A small class-conditioned image diffusion model, trained from scratch.
Training: nadamw at rate 0.0014, 17500 steps, batches of 128.
Data: trained on capsule endoscopy frames (Kvasir-Capsule), 53.0 epochs.
Rows from expert 13 of block 2, named by matrix and row number. Rows with one number belong to one neuron. Each number is 128 + 24 x the weight over its row's rms, rounded and kept within 0 to 255. All counts start at 0. Numbers have three digits each. After the name is the row's rms in percent of the matrix's.
# up: expert up (model.blocks.2.mlp.up, 16x192x192), inputs 0-95
# down: expert down (model.blocks.2.mlp.down, 16x192x192, transposed), outputs 0-95
up.28 084:151112134116119082123104144131101119100179112107131124148086115127119113100124168106120101116121132190094134164126162117121106161095108114145105117151157169105099141163125109135121127124156187133136141140136118199131117140163171102148078136146123127132109136129136160156160110090100144127
down.28 085:118136132146131130135063141113119097163153098103127139111161124104105085145117137147137117102139139170115100066098125098147161120110135121124129148127166191167088073117097118143088161093142150102113142133163136118093153102116176156114118144134122117096123122144127075117132114099147129144
up.29 083:094109118136110127137107098124143125152170094147127142124134094170125094151141141127102145143121103102100131148157134114131102146126140137106162139097109145102141154154097104159137120146127195121146082127123170088190135142116169125148136126131142148081135122147130104095112132164116154120
down.29 082:149146132114155113170088167160146152124158153145152111146140114157078121146102140168150094071130133124107124107093118093126122137143173134121124168132127114105101142134128134105139164111123104110137148153107130147110111094109125112148145132116148149127142094129118146109138121047125163124
up.30 121:144117121101109121117126105142115122098153127168110110123134160125127112168106104133160141108111082090093142158123101143118120132105149157118128132094150131112150118136167119127140171061115174076140148147093129163132155133103127116152089139142136121110112140151131092127150166134121147172
down.30 108:131124124171129137128135151136091073157106140104149111114102111159135133163166088151135115197126163145137104121145122149118134149167103149112152115134132112085139139116104127143117103148145134128124137118117085136146101121140154142099142105127134199116112134124141108083093142141098091155
up.31 079:125149104114112139134135154123172135133149096160127148114124091158080160108122140120134134124132138089083177154073122134121115112145135166083117171093122118122162136186136125101116127129096110156145160109114144077129117129155132117138145123101121142151152107166153129173158119167132171133
down.31 077:156090091088108164130114096126116168143160126146174128096119133105100111121126131118128150120121149089160128152167149105100137145118133141093143141129180114136029171114113127131097128129097180137128144137133122153088151081192146144107149143173135177119144138151109142096120110106166135136
up.32 129:091114117146079098117099077146103149102106112148159119137116171122125117091092125107091148153134110166149112119141167098144174081110122112147119104133155133165145103139135141112120152152104176105118084138124179118132127123127127134136131124116131136120148124115137070161144167161164140102
down.32 124:096115127153059082135139150125126079136147138113116116098086114097100116094162139116147117144125112110133116164147112141135115107114147153138128134125130127127125146130131139094133125135121122126127096123123087129117102114163145101105141059096133110145095123136119135111135116127089086172
up.33 112:137105088163156118135113125120110158080117141147150113109122116103164114120114162124120169120132137090172105147166156133095119121146156144098161135130060146125159133160151116119131140147138122095129115173163154140133114123127122115106097111161114108084099142169122110139120099155128127189
down.33 103:124132141132129089129066133148134092131106138102151149112114123134153082108098145142102142143159130103146140112117129130129127147122144114163136140144112151133089117116170171112113147135149114135121104136112199100072122116124131132156095089158129114136098174170093109125133141150157140128
up.34 085:100119143100119117130129135132132143147121163111180140163121148111131089157138128151139135146123101119123165142204128143108145059108127108132141120129144135140086146124086130112163104113080119128136163148118185109120141141144160155134113108109156106140151155123168124155126142129125140138
down.34 098:105084130108114126168075115120137087159099158112120124158113110122106103164151142144099152151119149130119124064137112137128146104110123144131119124138111105135135088091126115111113138115156133155155078124103171130134123118171173136114105102157152123167122104182145133103168121121166140127
up.35 135:146127130109139082110128058113127123116098122148114130123107106105140132102122199130138152098132127132141107071116091130133148142097120133156142118139127126094144089099153102147117134097131158095113107106154155130107135117122153124127105143161105142111148082144140115089128174086144089136
down.35 125:134101113153126142116156099111125078141154145109132113132073098114147161168161075108115131152123108119149118128155114165107149130123115165122112151139140148132155153120097110120154069129149130152128151101110078152146113111159178146133129054135147115110121132116161104097136131112133112132
up.36 077:133129083114082125171119156086143163124120127141117143144177140160097091094082118081141136100125118088138102161165095126094124119138156169121106148138103094111138144158143146117118112137123088085166124128151163117155115176088147121161131161123146132124126082148144100127119169145126086145
down.36 079:144167104130131095102103129170108151141128165103116142108150113133098095143178135131127106090143161102135107134172177157143141103125101114099119154132150145153138117089144155141097101095115128143109149132163138124134173135144153119135128092128145125111153159076111111118143148182116181116
up.37 097:152102150093154137105134119123139129099138125109089156124126086134162122142199186113089122108126088129133107095108145092153097182166089135180132141135100137119144166160146087128105149136120131105115106156125143125143157125136127152126122144187136109127106112132119150144093125100168144105
down.37 100:152113100120150146080126126108094119114147109152124170140158160137103122140131101126108174151129137151142134171121173124129125116114135193138141146171163160093124164088121142106212097104090121125109175119116141150140123108122145182111121101150100156122180119099132155127109124154125161119
up.38 077:147134147144170114111106116167137108100148107121132096135095141085118092110152095085131147099190104090114075155156151142137126136154090138134154155048132120134135100149158109140128100159140165130134119162113117104121153109175082111103115128164129100079144191129138134112163151154179126153
down.38 082:114125141084139122129138117085123133118160144128138158167122158105113140146058083172126117148109155125145165095104137080150106044155132143130119115116129166102134123119159118120131118148107169109140129143159066124148098112164139135158148144133102128172122137144117153126116127092116077123
up.39 075:111131098127089161148121129134167141099139146132099186114128138150124131123116155134133109125125125100068126133110121137103084138159121120106151128140133130092127179136148138120143127082114099183121178137105119120096134157117173149149123119100130144162145086158137128149170130133101169123
down.39 080:134087103133107131126113156091142129153159101143114051140111127116151087139125131154155127092145149122117124189133114111120167121116104149131149114131187145121128121091159133109134134114105091107113105104107160122140153134175185129109105122121151133150113140154110103136134173124148127155
up.40 099:107121104146149130126143126113124130108137151179138076127136161110098133134137122162099155083146138123143105090120130174106152135133107174126140136136170131101163138151138121138100138096175163054151133116141095123115108123093116125101117155131124146122123136142119093156119148151165094125
down.40 097:119136167159099118121119166124100145130164176140166170147099102149130100119129137122159091116125134120170151100112118122117143150145100121113156111148140132134155121101134139102104127076172108167118130137138086141146127119164144133085146132094107097118143124131120168146111108134134088162
up.41 079:119144106069157117142146073117125194134106156092094097096133125065181114152114133140108119085104142143135149141135140137133121147108115164107146137117174096133134106115154159149171165089109127143106136147097178110125149130146138129158178100112121162136123135163128124149157145145114152095
down.41 095:132054105128123162115129157098150129171151132143134126103126144186153116131127132139159133159113175152155126160090119146120116096147117127135140111133150143139120135102119113140091099142155130123118149100121159104126118128233116120145128114104119144134158126136140116135107164149153087165