config.toml
model = "class-conditioned image diffusion model"
image_size = 64
objective = "edm"
patch_size = [4, 4]
width = 192
optimizer = "nadamw"
beta2 = 0.999
final_lr_fraction = 0
Rows from block 2 of a small class-conditioned image diffusion model, named by matrix and row number. Rows with one number within an expert belong to one neuron, the router's apart. Each number is 50 + 10 x the weight over its row's rms, rounded and kept within 0 to 99. All counts start at 0.
Before each expert's rows are labels from the 100 images, of 14976 (inputs lightly noised), where the router gives the expert most weight on average: "strongest on" is what is common among them. Only what is clearly more common there than usual is listed. The data: capsule endoscopy frames (Kvasir-Capsule). In brackets: how many of the 100.
# router: router (model.blocks.2.mlp.router.weight, 16x192), inputs 96-191
# up: expert up (model.blocks.2.mlp.up, 16x192x192), inputs 96-191
# down: expert down (model.blocks.2.mlp.down, 16x192x192, transposed), outputs 96-191

# expert 2
strongest on: finding: ileocecal valve (77)
router.2:45 43 59 50 48 68 38 53 54 39 44 60 46 51 52 39 47 60 38 55 54 54 63 58 47 48 70 48 51 50 46 48 50 57 52 38 54 50 48 48 69 52 52 51 60 69 47 50 32 49 46 45 27 44 50 60 50 73 67 56 50 40 44 44 23 24 46 55 34 42 28 46 54 59 56 59 72 41 54 62 53 37 61 57 52 41 61 52 58 56 47 59 62 55 45 46
up.0:64 61 57 38 44 65 42 47 52 64 58 65 48 48 53 48 67 54 50 49 51 42 41 38 57 45 55 52 39 49 72 43 57 51 54 57 44 74 55 47 49 54 29 59 56 57 43 32 35 55 56 56 48 46 31 58 44 53 38 55 39 59 47 30 38 43 49 25 36 47 48 33 54 41 48 48 41 51 65 59 67 51 57 47 64 44 49 47 73 60 32 48 41 61 46 31
down.0:53 61 65 61 60 42 49 45 46 59 46 58 55 68 57 54 57 57 59 42 49 27 57 40 50 63 47 68 58 41 40 52 44 48 56 54 45 54 57 51 29 60 65 56 46 50 64 57 51 66 49 41 72 36 58 62 40 48 51 56 48 45 36 44 41 31 49 56 48 52 55 53 55 23 29 48 40 30 35 30 44 28 50 42 57 54 48 41 54 46 49 45 68 42 40 40
up.1:50 51 52 21 40 56 28 48 57 48 47 36 31 35 52 52 55 42 59 51 50 45 48 51 58 51 48 53 54 66 58 37 42 58 47 54 56 55 66 47 51 48 34 63 40 35 42 49 57 42 59 44 40 39 47 46 68 59 67 47 63 38 53 61 45 56 56 55 41 46 46 63 25 63 68 67 60 50 46 48 28 42 36 42 53 52 39 44 44 49 34 57 44 42 63 65
down.1:59 52 45 34 44 57 52 51 59 41 37 64 53 28 40 49 39 43 63 57 47 52 46 44 48 59 46 48 53 48 64 35 50 50 38 56 71 38 23 51 50 49 49 60 52 65 68 45 46 55 40 49 52 54 56 38 41 71 44 66 35 51 53 46 51 53 42 52 47 56 52 61 60 56 47 47 27 52 55 39 62 60 70 38 58 44 65 51 49 47 52 60 44 59 44 49
up.2:60 44 37 52 42 60 40 62 48 34 44 53 59 68 32 52 55 55 40 46 51 48 54 57 47 40 47 64 36 62 51 42 50 65 44 59 47 54 58 48 64 45 48 37 51 41 69 59 48 70 59 66 59 43 48 61 47 58 42 48 36 45 53 61 53 37 36 41 60 59 70 52 38 36 40 37 30 55 55 61 56 56 47 44 46 49 62 45 27 52 50 53 43 42 54 47
down.2:56 29 60 42 48 43 41 58 44 47 42 47 42 51 33 46 56 54 59 57 37 51 56 64 50 69 62 47 46 50 69 54 40 31 41 41 45 41 57 49 36 59 59 59 50 62 48 33 73 51 70 35 42 44 55 48 47 65 43 53 62 51 47 36 46 51 42 55 56 63 52 45 43 49 44 66 65 67 56 42 51 39 61 57 65 35 46 53 38 53 53 62 40 48 58 55

# expert 0
strongest on: finding: reduced mucosal view (62)
router.0:45 43 48 53 61 45 56 68 59 53 53 57 44 53 39 46 67 67 67 70 34 45 39 48 44 39 40 53 39 49 60 69 46 60 48 49 71 55 39 44 50 53 59 46 52 56 48 62 72 56 51 51 48 57 68 57 47 58 53 48 43 48 47 34 35 31 56 49 59 60 72 40 38 53 62 52 66 41 44 40 49 55 58 60 43 60 29 21 57 44 51 58 41 57 50 59
up.0:43 41 72 52 44 65 50 50 56 37 50 45 69 58 49 44 59 53 50 63 45 50 46 51 75 35 76 51 57 59 41 54 37 46 62 45 56 43 46 33 74 41 72 59 54 47 48 43 48 51 54 60 64 47 46 47 70 77 54 47 46 50 43 49 49 49 60 48 34 41 54 44 54 64 40 54 57 60 67 49 51 65 49 43 54 45 51 48 42 44 54 43 50 64 58 47
down.0:47 49 50 53 39 44 55 32 53 54 52 53 36 59 37 43 59 42 32 42 51 55 40 41 50 61 43 48 59 58 39 49 54 56 48 52 40 61 64 33 33 61 40 51 61 47 59 49 48 58 53 45 87 53 59 42 34 42 40 41 40 52 39 36 45 65 41 52 47 60 46 64 43 50 52 43 53 57 66 53 39 41 54 46 58 53 40 42 50 32 59 22 67 50 50 58
up.1:43 71 54 57 49 57 31 50 57 48 35 50 50 48 59 38 61 44 52 48 55 39 36 43 45 45 49 66 47 64 62 42 46 47 70 43 47 56 52 54 51 39 50 63 45 32 35 47 45 36 43 44 46 42 43 49 62 67 55 45 37 41 47 51 35 50 46 38 47 51 62 41 46 66 60 52 54 55 52 53 62 64 58 63 51 43 68 45 68 45 32 53 51 71 46 53
down.1:58 44 55 45 51 61 54 27 48 50 44 38 56 48 41 63 55 55 53 61 59 62 44 59 40 41 52 53 50 69 44 46 52 48 49 40 45 45 55 47 78 52 42 44 66 51 62 60 65 42 53 71 64 54 63 66 52 65 67 51 49 47 70 47 59 40 32 57 55 62 61 51 55 38 53 55 61 60 53 54 48 42 65 54 61 61 52 45 39 57 34 53 18 60 38 48
up.2:61 42 45 67 45 47 49 39 64 48 46 37 56 59 44 56 47 51 57 51 55 70 71 34 56 47 68 40 72 54 56 45 50 66 46 46 54 54 58 22 55 46 57 40 51 81 46 42 48 47 56 67 54 55 55 62 33 56 53 38 57 48 50 56 55 54 49 59 38 33 68 48 39 56 54 44 53 57 62 54 55 54 42 50 53 39 56 50 41 53 34 58 50 56 55 68
down.2:46 53 25 43 56 58 69 17 46 39 54 46 43 43 59 47 49 51 66 46 60 52 53 37 53 68 34 45 55 47 58 45 50 62 54 52 49 57 60 46 64 49 58 61 54 57 60 43 58 58 44 47 58 55 49 62 33 40 61 51 49 39 63 51 67 49 49 56 59 44 48 54 53 08 43 50 54 47 51 61 53 67 52 51 53 42 67 61 54 55 57 43 37 53 43 57

# expert 13
strongest on: finding: ileocecal valve (25)
router.13:44 38 37 60 45 57 43 31 52 54 69 56 53 53 55 56 59 48 62 54 45 58 45 49 57 54 48 56 22 55 80 41 46 53 38 42 52 52 37 45 40 60 62 43 50 58 53 61 64 38 57 46 45 42 54 59 67 31 50 42 50 66 44 53 40 53 52 64 57 60 42 55 49 48 63 30 40 41 44 67 49 59 30 70 56 52 60 47 50 55 51 58 49 51 50 41
up.22:47 42 46 35 46 62 44 37 53 37 39 41 52 54 52 44 63 68 52 53 48 66 75 64 59 41 35 60 46 56 54 37 63 58 50 50 50 63 40 32 43 46 55 34 50 54 41 40 47 51 46 45 35 54 65 39 33 61 40 28 48 47 48 49 49 45 58 37 50 50 58 37 35 40 54 51 53 59 60 67 56 50 59 55 60 74 41 44 53 56 35 54 43 37 59 63
down.22:62 78 44 43 34 73 48 60 60 51 63 62 61 35 67 62 38 61 58 42 42 42 45 54 48 39 47 41 51 48 62 52 47 40 56 40 36 41 53 50 60 47 46 45 48 48 23 20 68 47 50 44 45 37 49 52 51 47 62 47 47 39 65 47 60 52 58 75 53 48 35 63 51 34 52 46 47 42 61 37 58 64 68 52 74 54 52 44 45 46 51 55 37 50 63 67
up.23:44 52 61 42 57 65 36 57 42 54 50 44 49 51 35 16 51 51 43 52 47 40 51 66 56 46 40 50 42 61 63 63 38 64 52 49 53 50 49 39 45 44 70 36 40 46 37 50 46 40 37 48 52 35 45 50 39 55 48 38 53 58 55 73 59 67 36 46 51 32 46 55 35 52 55 58 62 43 51 40 65 54 58 46 57 69 48 51 50 33 29 41 47 85 56 67
down.23:50 60 30 52 48 43 61 69 49 61 44 33 52 35 63 49 45 55 37 61 43 68 45 36 33 45 53 40 62 36 35 49 53 39 39 57 49 47 23 44 60 55 46 54 50 46 49 44 40 46 44 39 42 46 57 45 55 61 53 47 43 35 72 51 49 41 47 45 42 53 35 48 49 66 58 40 62 50 47 41 57 64 50 52 54 43 54 38 57 32 56 53 49 53 43 62
up.24:58 51 37 53 54 46 49 52 55 57 45 41 55 55 48 42 59 46 49 54 50 61 50 35 63 55 47 71 53 57 52 35 38 47 57 34 49 63 44 28 35 56 39 51 61 36 57 34 52 52 49 46 64 59 38 59 56 47 41 26 42 40 65 57 63 58 40 50 48 46 62 52 37 60 48 43 49 55 62 40 48 69 37 49 51 59 37 63 40 49 42 29 48 44 70 46
down.24:47 33 26 47 62 51 53 27 65 30 51 50 61 42 68 47 49 36 43 56 63 57 56 43 53 39 65 50 67 40 59 43 47 57 52 54 60 48 55 49 36 57 52 53 60 56 61 42 65 59 51 45 40 45 58 48 46 33 53 46 38 41 41 47 60 58 45 52 58 47 60 58 59 14 57 38 63 50 43 58 56 48 56 59 53 20 65 63 54 45 65 42 41 56 34 55

# expert 14
strongest on: finding: ulcer (28)
router.14:41 53 69 48 54 46 49 29 52 31 38 54 47 44 52 30 38 69 48 57 55 50 60 51 57 52 69 44 46 49 48 48 44 61 71 37 27 57 30 41 46 56 36 56 45 61 41 55 29 63 52 32 64 47 47 57 56 68 38 55 66 53 50 42 34 57 30 45 49 44 51 34 52 59 51 60 58 61 55 62 60 51 70 58 32 56 36 46 48 61 59 61 51 54 36 50
up.0:46 40 49 43 39 69 42 52 50 49 58 36 44 55 42 34 44 30 37 50 47 38 40 64 59 52 25 86 31 68 65 50 41 51 56 47 53 40 49 44 49 44 60 48 62 45 44 49 46 55 46 56 58 57 55 38 61 49 40 75 36 59 51 53 52 40 40 57 57 50 32 52 55 44 44 56 42 39 37 56 36 61 68 64 34 51 57 50 50 66 51 36 44 63 66 67
down.0:57 60 56 34 36 67 64 42 39 54 61 40 53 48 77 64 59 42 47 52 59 54 69 37 54 51 65 65 32 55 53 50 33 48 48 54 53 47 44 62 42 56 54 66 56 48 49 55 68 44 48 60 32 46 37 38 52 54 38 77 57 61 44 52 54 39 68 53 48 55 59 55 36 39 44 47 64 44 61 49 72 52 22 65 48 39 48 59 48 39 53 41 53 36 43 61
up.1:58 53 42 67 43 59 44 54 50 59 62 58 45 59 48 49 60 50 29 45 53 55 56 39 50 53 54 61 44 53 61 36 42 39 53 31 68 48 64 42 59 53 41 47 55 38 51 39 52 44 37 64 59 42 43 54 42 51 49 43 41 58 55 56 42 62 45 62 54 51 58 42 42 62 18 46 48 40 33 63 66 55 37 54 53 67 53 33 50 54 43 50 51 47 61 52
down.1:44 63 46 61 47 61 50 51 43 32 49 65 44 62 44 41 52 58 42 50 58 51 46 56 39 68 42 51 58 39 30 43 51 56 46 59 47 58 54 58 45 53 27 46 56 38 41 43 58 66 55 62 55 57 49 64 46 58 50 53 49 54 40 48 68 36 44 61 38 39 49 31 61 26 57 50 46 35 74 55 42 47 52 47 52 47 64 55 57 47 47 42 42 69 43 49
up.2:43 56 35 38 54 48 41 49 70 28 40 40 57 54 51 48 47 44 43 54 59 56 55 60 53 52 41 47 45 43 39 58 63 48 52 53 57 52 63 51 60 56 43 51 29 62 46 63 33 38 58 31 45 42 61 59 55 64 52 52 54 51 48 57 46 59 41 64 43 59 64 50 59 63 44 47 66 50 53 51 34 33 47 49 32 68 50 50 71 52 51 41 63 33 48 27
down.2:44 36 50 61 50 54 39 28 37 54 50 52 58 40 46 59 53 58 65 62 38 45 54 59 68 50 33 55 43 58 45 42 40 61 47 55 20 45 55 50 38 51 36 44 49 48 41 47 28 26 56 48 44 43 50 63 50 57 43 53 28 60 35 54 50 53 53 46 54 67 48 31 54 59 49 41 44 69 48 39 50 54 12 65 50 39 56 64 63 43 57 64 34 48 62 54