A small class-conditioned image diffusion model, trained from scratch: 42238 training examples.
Rows from block 4 of a small class-conditioned image diffusion model, named by matrix and row number. Rows with one number within an expert belong to one neuron, the router's apart. Each number is 500 + 40 x the weight over its row's rms, rounded and kept within 0 to 999. All counts start at 0. Numbers have three digits each.
After each expert's rows are labels from the 100 images, of 14976 (inputs lightly noised), where the router gives the expert most weight on average: "colour at peak" is the nearest of a few named colours to the mean colour under the peak. Only what is clearly more common there than usual is listed. The data: capsule endoscopy frames (Kvasir-Capsule). In brackets: how many of the 100.
# router: router (model.blocks.4.mlp.router.weight, 16x192), inputs 96-191
# up: expert up (model.blocks.4.mlp.up, 16x192x192), inputs 96-191
# down: expert down (model.blocks.4.mlp.down, 16x192x192, transposed), outputs 96-191

# expert 14
router.14:480494501449472524493491590504578472545482522491518489459487444466536452533563518507450512530538434558474484475477496548452538555515464444427540511509480528506459482490481496420466459547482530595514503529529565492495542571481548497510411469495517455530458512531457475432505450529494408435
up.0:500424466482488495386474534502535460450503444464477599531531520484465518515448524514445515513515530446561473471511452450478523477481477478494426521591471493464563542483539565546485584482464511508451504523549450538480508511575484556443516532531455501519478523481443552486457509517479553574
down.0:497525480524495482557470507486516555473492523533527555510532571516567528498418476556500439549546467481451537466493539530514529511461465453471475431483510480534424597491523543486498476571395482549530523484492532481525444529448489432477434534484522488452498514530585490530493460551448474487
up.1:549486491503531499468484511451398488519453531535544441527465473530532486533479490440479474521513506540550467478499495483390504458490565440451548529512526557626514545471514506467518471487501502512384460470488485463560519490529509482447488521486584478507522453435473502484477572492523465526
down.1:561467568482461488548511474524537438478460555490570410557528499474500510520548517438510501508509448556450512504487508530509442524462474544519488523478512562431504526491476467544554482458553541470451470557541505500415449533491510548556529456564518521467549431467504456532555552533566395525
up.2:518436469569527502543514464549462512530477482458547522474501512480455574440554541538518443456512470380539483532520439519500489495501504550522547567498524501515480534479478538573528522595389548551549488454507457540532472490495469503447499529516475529458446628486527644477431521483525542502
down.2:491518557515481507497494550519453510486469472483496530525513514411475536566613511485517535470517546459496477557454593524502472568484510486455468525563531507490508455569500552557548488505429447439475550486477491449514478491496471520504444520418490511522449573522517474494495490483458525489
up.3:431560495474526474508495479525535423525499480521543520452494527453398563453505486457504509484466471468561511427507414501561513463486516536510450461505487494474467519501553485535542526583545450535465504524522523494548533516530496477488479508518560507510459568493522453537514552484457492546
down.3:498446545519440565470459507569472461515485524478476523507569546500455473489543522540549443483518540518550554431452507533522525483501471419501473500477528546514485550526606525451467515469503501493498486479445544504524372503526535502492539476519482497484449496515550426493480565559548444523
colour at peak: grey (57)

# expert 2
router.2:573504500554484471460517467429444467471492459522542536532544518549594520512429444501535442520510535471560551442483494465540437411526502457444473591490471442482501491532550530514506468462487550401492485527499510462493467442489502559514586454516517507501544419535520453492477514509517520569
up.2:500535610505474496510415502446478526622474536476449423486549544504482453512438565502498508436447491486476482493518481478458460490495511409496510469514494463588478493429467528488493522547496514484571510453521478559481506497450471509512531508521489467558543475499481541496506460589470496555
down.2:467465432499470560442577565465509539434444479497474449545517452449495526448462532491469505433512410527530531510498508492521404551483534512432563509516525591465499458532552465484515484490514494463475456569540534542466533371461499418527510456538496529495537502512474582496491463470477469488
up.3:511537515469501512557561467505454521561526500463458503522511442457445465481462566534453543512557457590498469512462590544469485533539566482535521469523494510583468478491485504452470467501548527577534475500467467559473508545552431402531484559506495536554488535482495478476493458484534471411
down.3:505487494502504509514444509471504475490366499484528577546477549504442443475526510437500499428488413527476574503513471521496600554472471470614468530453543561535465522534494473518519488508487542497502449524505448478562498562521502503473445446545499533523527475478542482468487555470445463476
up.4:439478484530471546448518497465499459544481486478481421525501444600537508540486561483496497564493507445461429475510528476410446462490515531517486486521503504568431514485514568479425584559553526496489497441490430499463494523583510538482432470515503539566515369509505585464458553451520429519
down.4:425546553477543504523489501528519529529498482560461422516484496564484509490456461470473474545458458568514505514466491523393514463471494479499534561467516576521545507496462424548431548481473545480475544493504490472547497558456473503498475457522490551557525428481427524576547478633508503468
up.5:545448466442515508459445517550502477389593554564484475454452404545494461556524495489506456492510514503485521470517604524507500462450464467534447543476563496561560486589570489550482478521465524515551535519456524504537481501499549486484490463446542484478504405482530460406538450493465475460
down.5:561505479519438544488498524438452458516550503588429486469614487536479431509538464478426500435464535521526560500455532448489546484484480496556453475549544518524467577500536461502492510459479530437593546433554457507446535508529477601495467497550493560476522486561464453560525491544510515480
colour at peak: black (49)

# expert 3
router.3:478473483510496549502451543520583513501558467585498449496516521590458495486485538512410491528449457533490470567409510468530554469478498492585420443539496552480532459443445520548523486562515494473567526514483514542523492534488485505441587462526495475477508546512504533548484489507514508462
up.0:511529501486525506532434422473489525548494495530527449529518534494477538559499477458587560463439481486580502517515505503459482500472543498545465407491453474532542493496543461562511535430542450516497497438413550495565464504388411611501510468426570487540470529520540412513530483511455580412
down.0:487436526522481515506421541490478481532438514504453526493469505469576541511544523499516570460506496519484498507463508523540448499457452582464527498512529544457474551518392523543531450426468558468499411507504506419509500573466462532491477514508439502534508431509422466448579478424496492456
up.1:515542443507444512506478482484513513525474434506567494546462502477557455549507508475457541510540521535505516525486494511567492517511415459488506579508481476429504489555533475528444383456509511568528507459493499506539502461457498551526478412488543462480437464536527495473410476568518599570
down.1:458469460529476510523449509527517547536498569486549490459545506560463543467534531481497475497468506512554502538532462499440535505493505544498470482511507495508535468519441519508484453517643487519560468589516512581513532406526526460516471434503386465535395622458503505518533516453483525527
up.2:460532436523517578463417467489488434536518469478547469515503531539498557556583555485502647466512532512565495484504491504548474477527510478569450447458477461476529538426528565516499488484480489454512503445490457493531538511467499574503568508501482479508543551538465537564440520523547579456
down.2:492468565524477482438449560470494509432457529489461538500482502464548589531498454462504597507524481536537525493509564564542475529483441493477499528517533533501452483377520442553580510441452414445452442513493494469469528522530477525519511380534530534516536488471479459468544485402463483456
up.3:536453464424460491428461465539479439499513526440464507573483518485521564525504480535525529477599429535495509487506470504405510520492574502474516544519546517527547460555500522485488478437486432494422499448438460510596498473500496530481580529451454536507546514518535506437519515482505532582
down.3:480447444528461544528503524490515484490551437448491547488483573513393522476477520519466437431451433455520473488505552500552465523454449480493524549491527495498511445453518452486489485426503484499463511500490498595521489365555543550502507527504509470483475503424532539476499511462438490475
colour at peak: grey (59)

# expert 7
router.7:481462490502482500471520476571573482450520537494506501501533393488430529488543498521461511478561475484539469539531544491496513427535460502535502475551504439502509503469462459480512517545524528532541544487499490565580474462440554432407467450500431510487460535435517486471503493400491504474
up.0:508521565496497509512562488503526548583488521439458455534529611521509523507457553510487500483526498541486448431482478534499500467448482440497502475526505445511550484490463489452519617552586533418517428513508505524482558489560465555494484593497503500514462525453409493517514572474488470494
down.0:445460485502526434517480521487541523532555514499499445479476566458492490491521553463523515414503443570507490522528489521503447538462464557419495500502569494480471497482445476528529487498549451498521474588513441573462470504419519373507477495480463496519403538533458447488500518533471488512
up.1:528491529524489572527448508570517537482495545481482527531549483520498458543515458547483510487462524430484513543460550503432475447451553442481487520558509514484541580508505485486479522452462492422539538507517468521535513388569463506471464438448485460496394502421474418505525504498498563536
down.1:528533522557548456494566494494491516474416416474474549494463524468539457492458451545539539508492524438483544536598593474506523523497501473442449469511570555538450440502438471505452515497496517518558535484524544465479513437531498530460485586436439503469468492478507526403559471521519495504
up.2:496510462519500560483435462496454407514563506486560496449501501472598541519483516540459523428468490424498505523470458514500481434503467458498505519491508428486558584439581548474488483499511506487498513489499479555494529523471494480485588464488459474514481536509461528500539520488499531508
down.2:533557433515489561539542499506482563506527440573472415550493512458527488504531499483485471527484488394523549516542466495602477486496524552403559504526502464497560523453512461485511501517517489538461548477475548435548500516526515562523457604522580489529487475558491565467561471456483521502
up.3:541565470477488570461556475479487526521500462461454458467512529510509433540478448533467518503465476503490514516484497486432491528552498495436538515515465528401584427441482508468522411434644516505494480404443489555508540483487467466525460470516476503574501483466550485479501568515459488533
down.3:537529488509497536547471476536491458485436471605519509560537468566423524463593461446464532578512533495470566512527469468512475553447502458499534459557527487463518497461518422516525492517528456516505486481461478459486515458567490573569511509487537497535443623443562533508515495518549552522
colour at peak: orange (73)

# expert 0
router.0:465445541511530459515497455508456540558541505501468470503422519516487502523477542432542489486492457476481484467562486553504444544470512526542484535508522550473503487505508549476499585465509532553499503455488580526413511517530548530564526517473538528457603454521533538496449459391554445461
up.2:512519513547480521533550476495540532491565505413510462446507415458541510492470507549463477524449490482508488504438488482539493498553553499508506508457430510543530437593498506482503441566431467456536498498484509484454519460505464456462582531512518483510525450551536488532527505468505458493
down.2:582477455510481501481277522492500483423508560508516491426472533466460537532575503489465456479481519463506483452456564502563496478533477514474478498526544428514483541444482505557502505507510489519497484534545521511478542468515481497576504512491539511500586446528457469487478463450465469516
up.3:483498513503551503440502517490495477506525509553478533528472494482519563501511483441484536451545501423470534506475525541577449561548503527483536489557484479537561499463505561508534451523458515497521374467520502502431447489568545518509530564511520473502528566504422516593524515478487527548
down.3:526441428464534541573477509502568514507516517479491435533500515430504499447511545477533473469570544583523517450435500517535479543484519476526507504474551477478453513523523455489560490513667447490442445527492467607546493500459451485506584557459550490474466548522563546488512513521520456519
up.4:561501533555487477493454509525545493554455528507487538543445548528452477461541477529478500436560470544505525490526565552463480506452529519486472522453460496464545554500509377490444506542544487469501465494469522463495504512541534486438483462503533516553486518508487549489512497466568482485
down.4:538579547518518458464470487491426472620497481473501586462434463439529498509502479477462509436532491467492516464491465512544432509459496554476526456499484559550501499448424495554453479454562539476475554485448496506544535585509490545513498592490557448449461478474466450527518555433477540540
up.5:528538455547488524458483513586492465449550409522551547516491539563512476528479510557529501443477493525515528583455455460485494505542482489533458505477453483515506507510527548578531479504500501480448528497520474524478571542479529647502581459532513513497479559550491501510477534556473548538
down.5:475529506535499508511496510503478488448526462518540508569518571561523455527436464467467478463482511534536459523488498488521472483388524487456520462474465480590556505511500564567475441490492510476534541488558494461475456568489483455520438522475476488485548540564465498476520487583469527551
colour at peak: black (100)

# expert 1
router.1:483458604473503517500377541509592533488541509528525485553499502528457536476452498474466507494512439474539506540494537499387540453444471519525460452493496577464475513429430487503480504540452447505516516525525540461564503494468527493428420372508498514585520495454462556489506483455484492458
up.0:525549456490488553516466496499507515523519465491527538564478418528526457575459505535496542523450460447562472548529522475451495539605528499546472396505502536454439372515562474541468449496612461522470528437520489443518512477510518467520489402527477510560478488508507545500476514497528600524
down.0:510556520495531424519478486520479454494508549554554554556488463507493559536526481458513470555535520468500503476508583498503607463545430485492528552447484509509515533478442475525593471495602510457530486528509521466482517476454452426509481475579557476487463440411593514523552474409512419473
up.1:477544477546552503503527525477545549515501459495480487545499520582512500553518511548537529480433518505505499518476353472531482531471516477534468500529447482534538478511521469543500499518403455513447517448483455425377511509453534525450489506575612497496528494482481504546526481514566515492
down.1:513499477501529521448574475527494538489503486481402535492485441457535443478436549483505458485503522505474498511483443498412488507476525486512459547519522472523442449530485510536553494480633490497476521472488496475569468538526486590458467536503513561493510532583473503434588534462524545502
up.2:513518591518498524480493478542454468608485467449501519468489514518553498515585438520515529424522510448458509519531529459413475507506521497515464498454482466520605536461497458475482500515491542523490507436528477489480503519498534481511531472525504490469516565513496450471495602496506512505
down.2:495565425511531544564433515478448495513495513487635560515470476490473554538551477490523405441505496464511523523516432447422507459498481490534465492483508512482539526450482551507517515564486497478556557461503528591519505461486537442504464482506463497529457660528593492586540437434484516530
up.3:487504565562480530424465494545480492570517455490595594537461504420521538516567515464465525550533513507588510511467473545535496570412490526447561544520513477408540552486481530481460454491462481538535456504512510396537489489498558466489541547514468557492496483497443541512443468537476534521
down.3:469440428507511531514494533525510516492541436507453572596484532457479491529540481481518503488538463513423566523440584543583468530402528483550470443480558534522509534553519465504517496526459507514563472571511472419515494455512518577531476452553501462449517476469496515510506525543476568490
colour at peak: grey (43)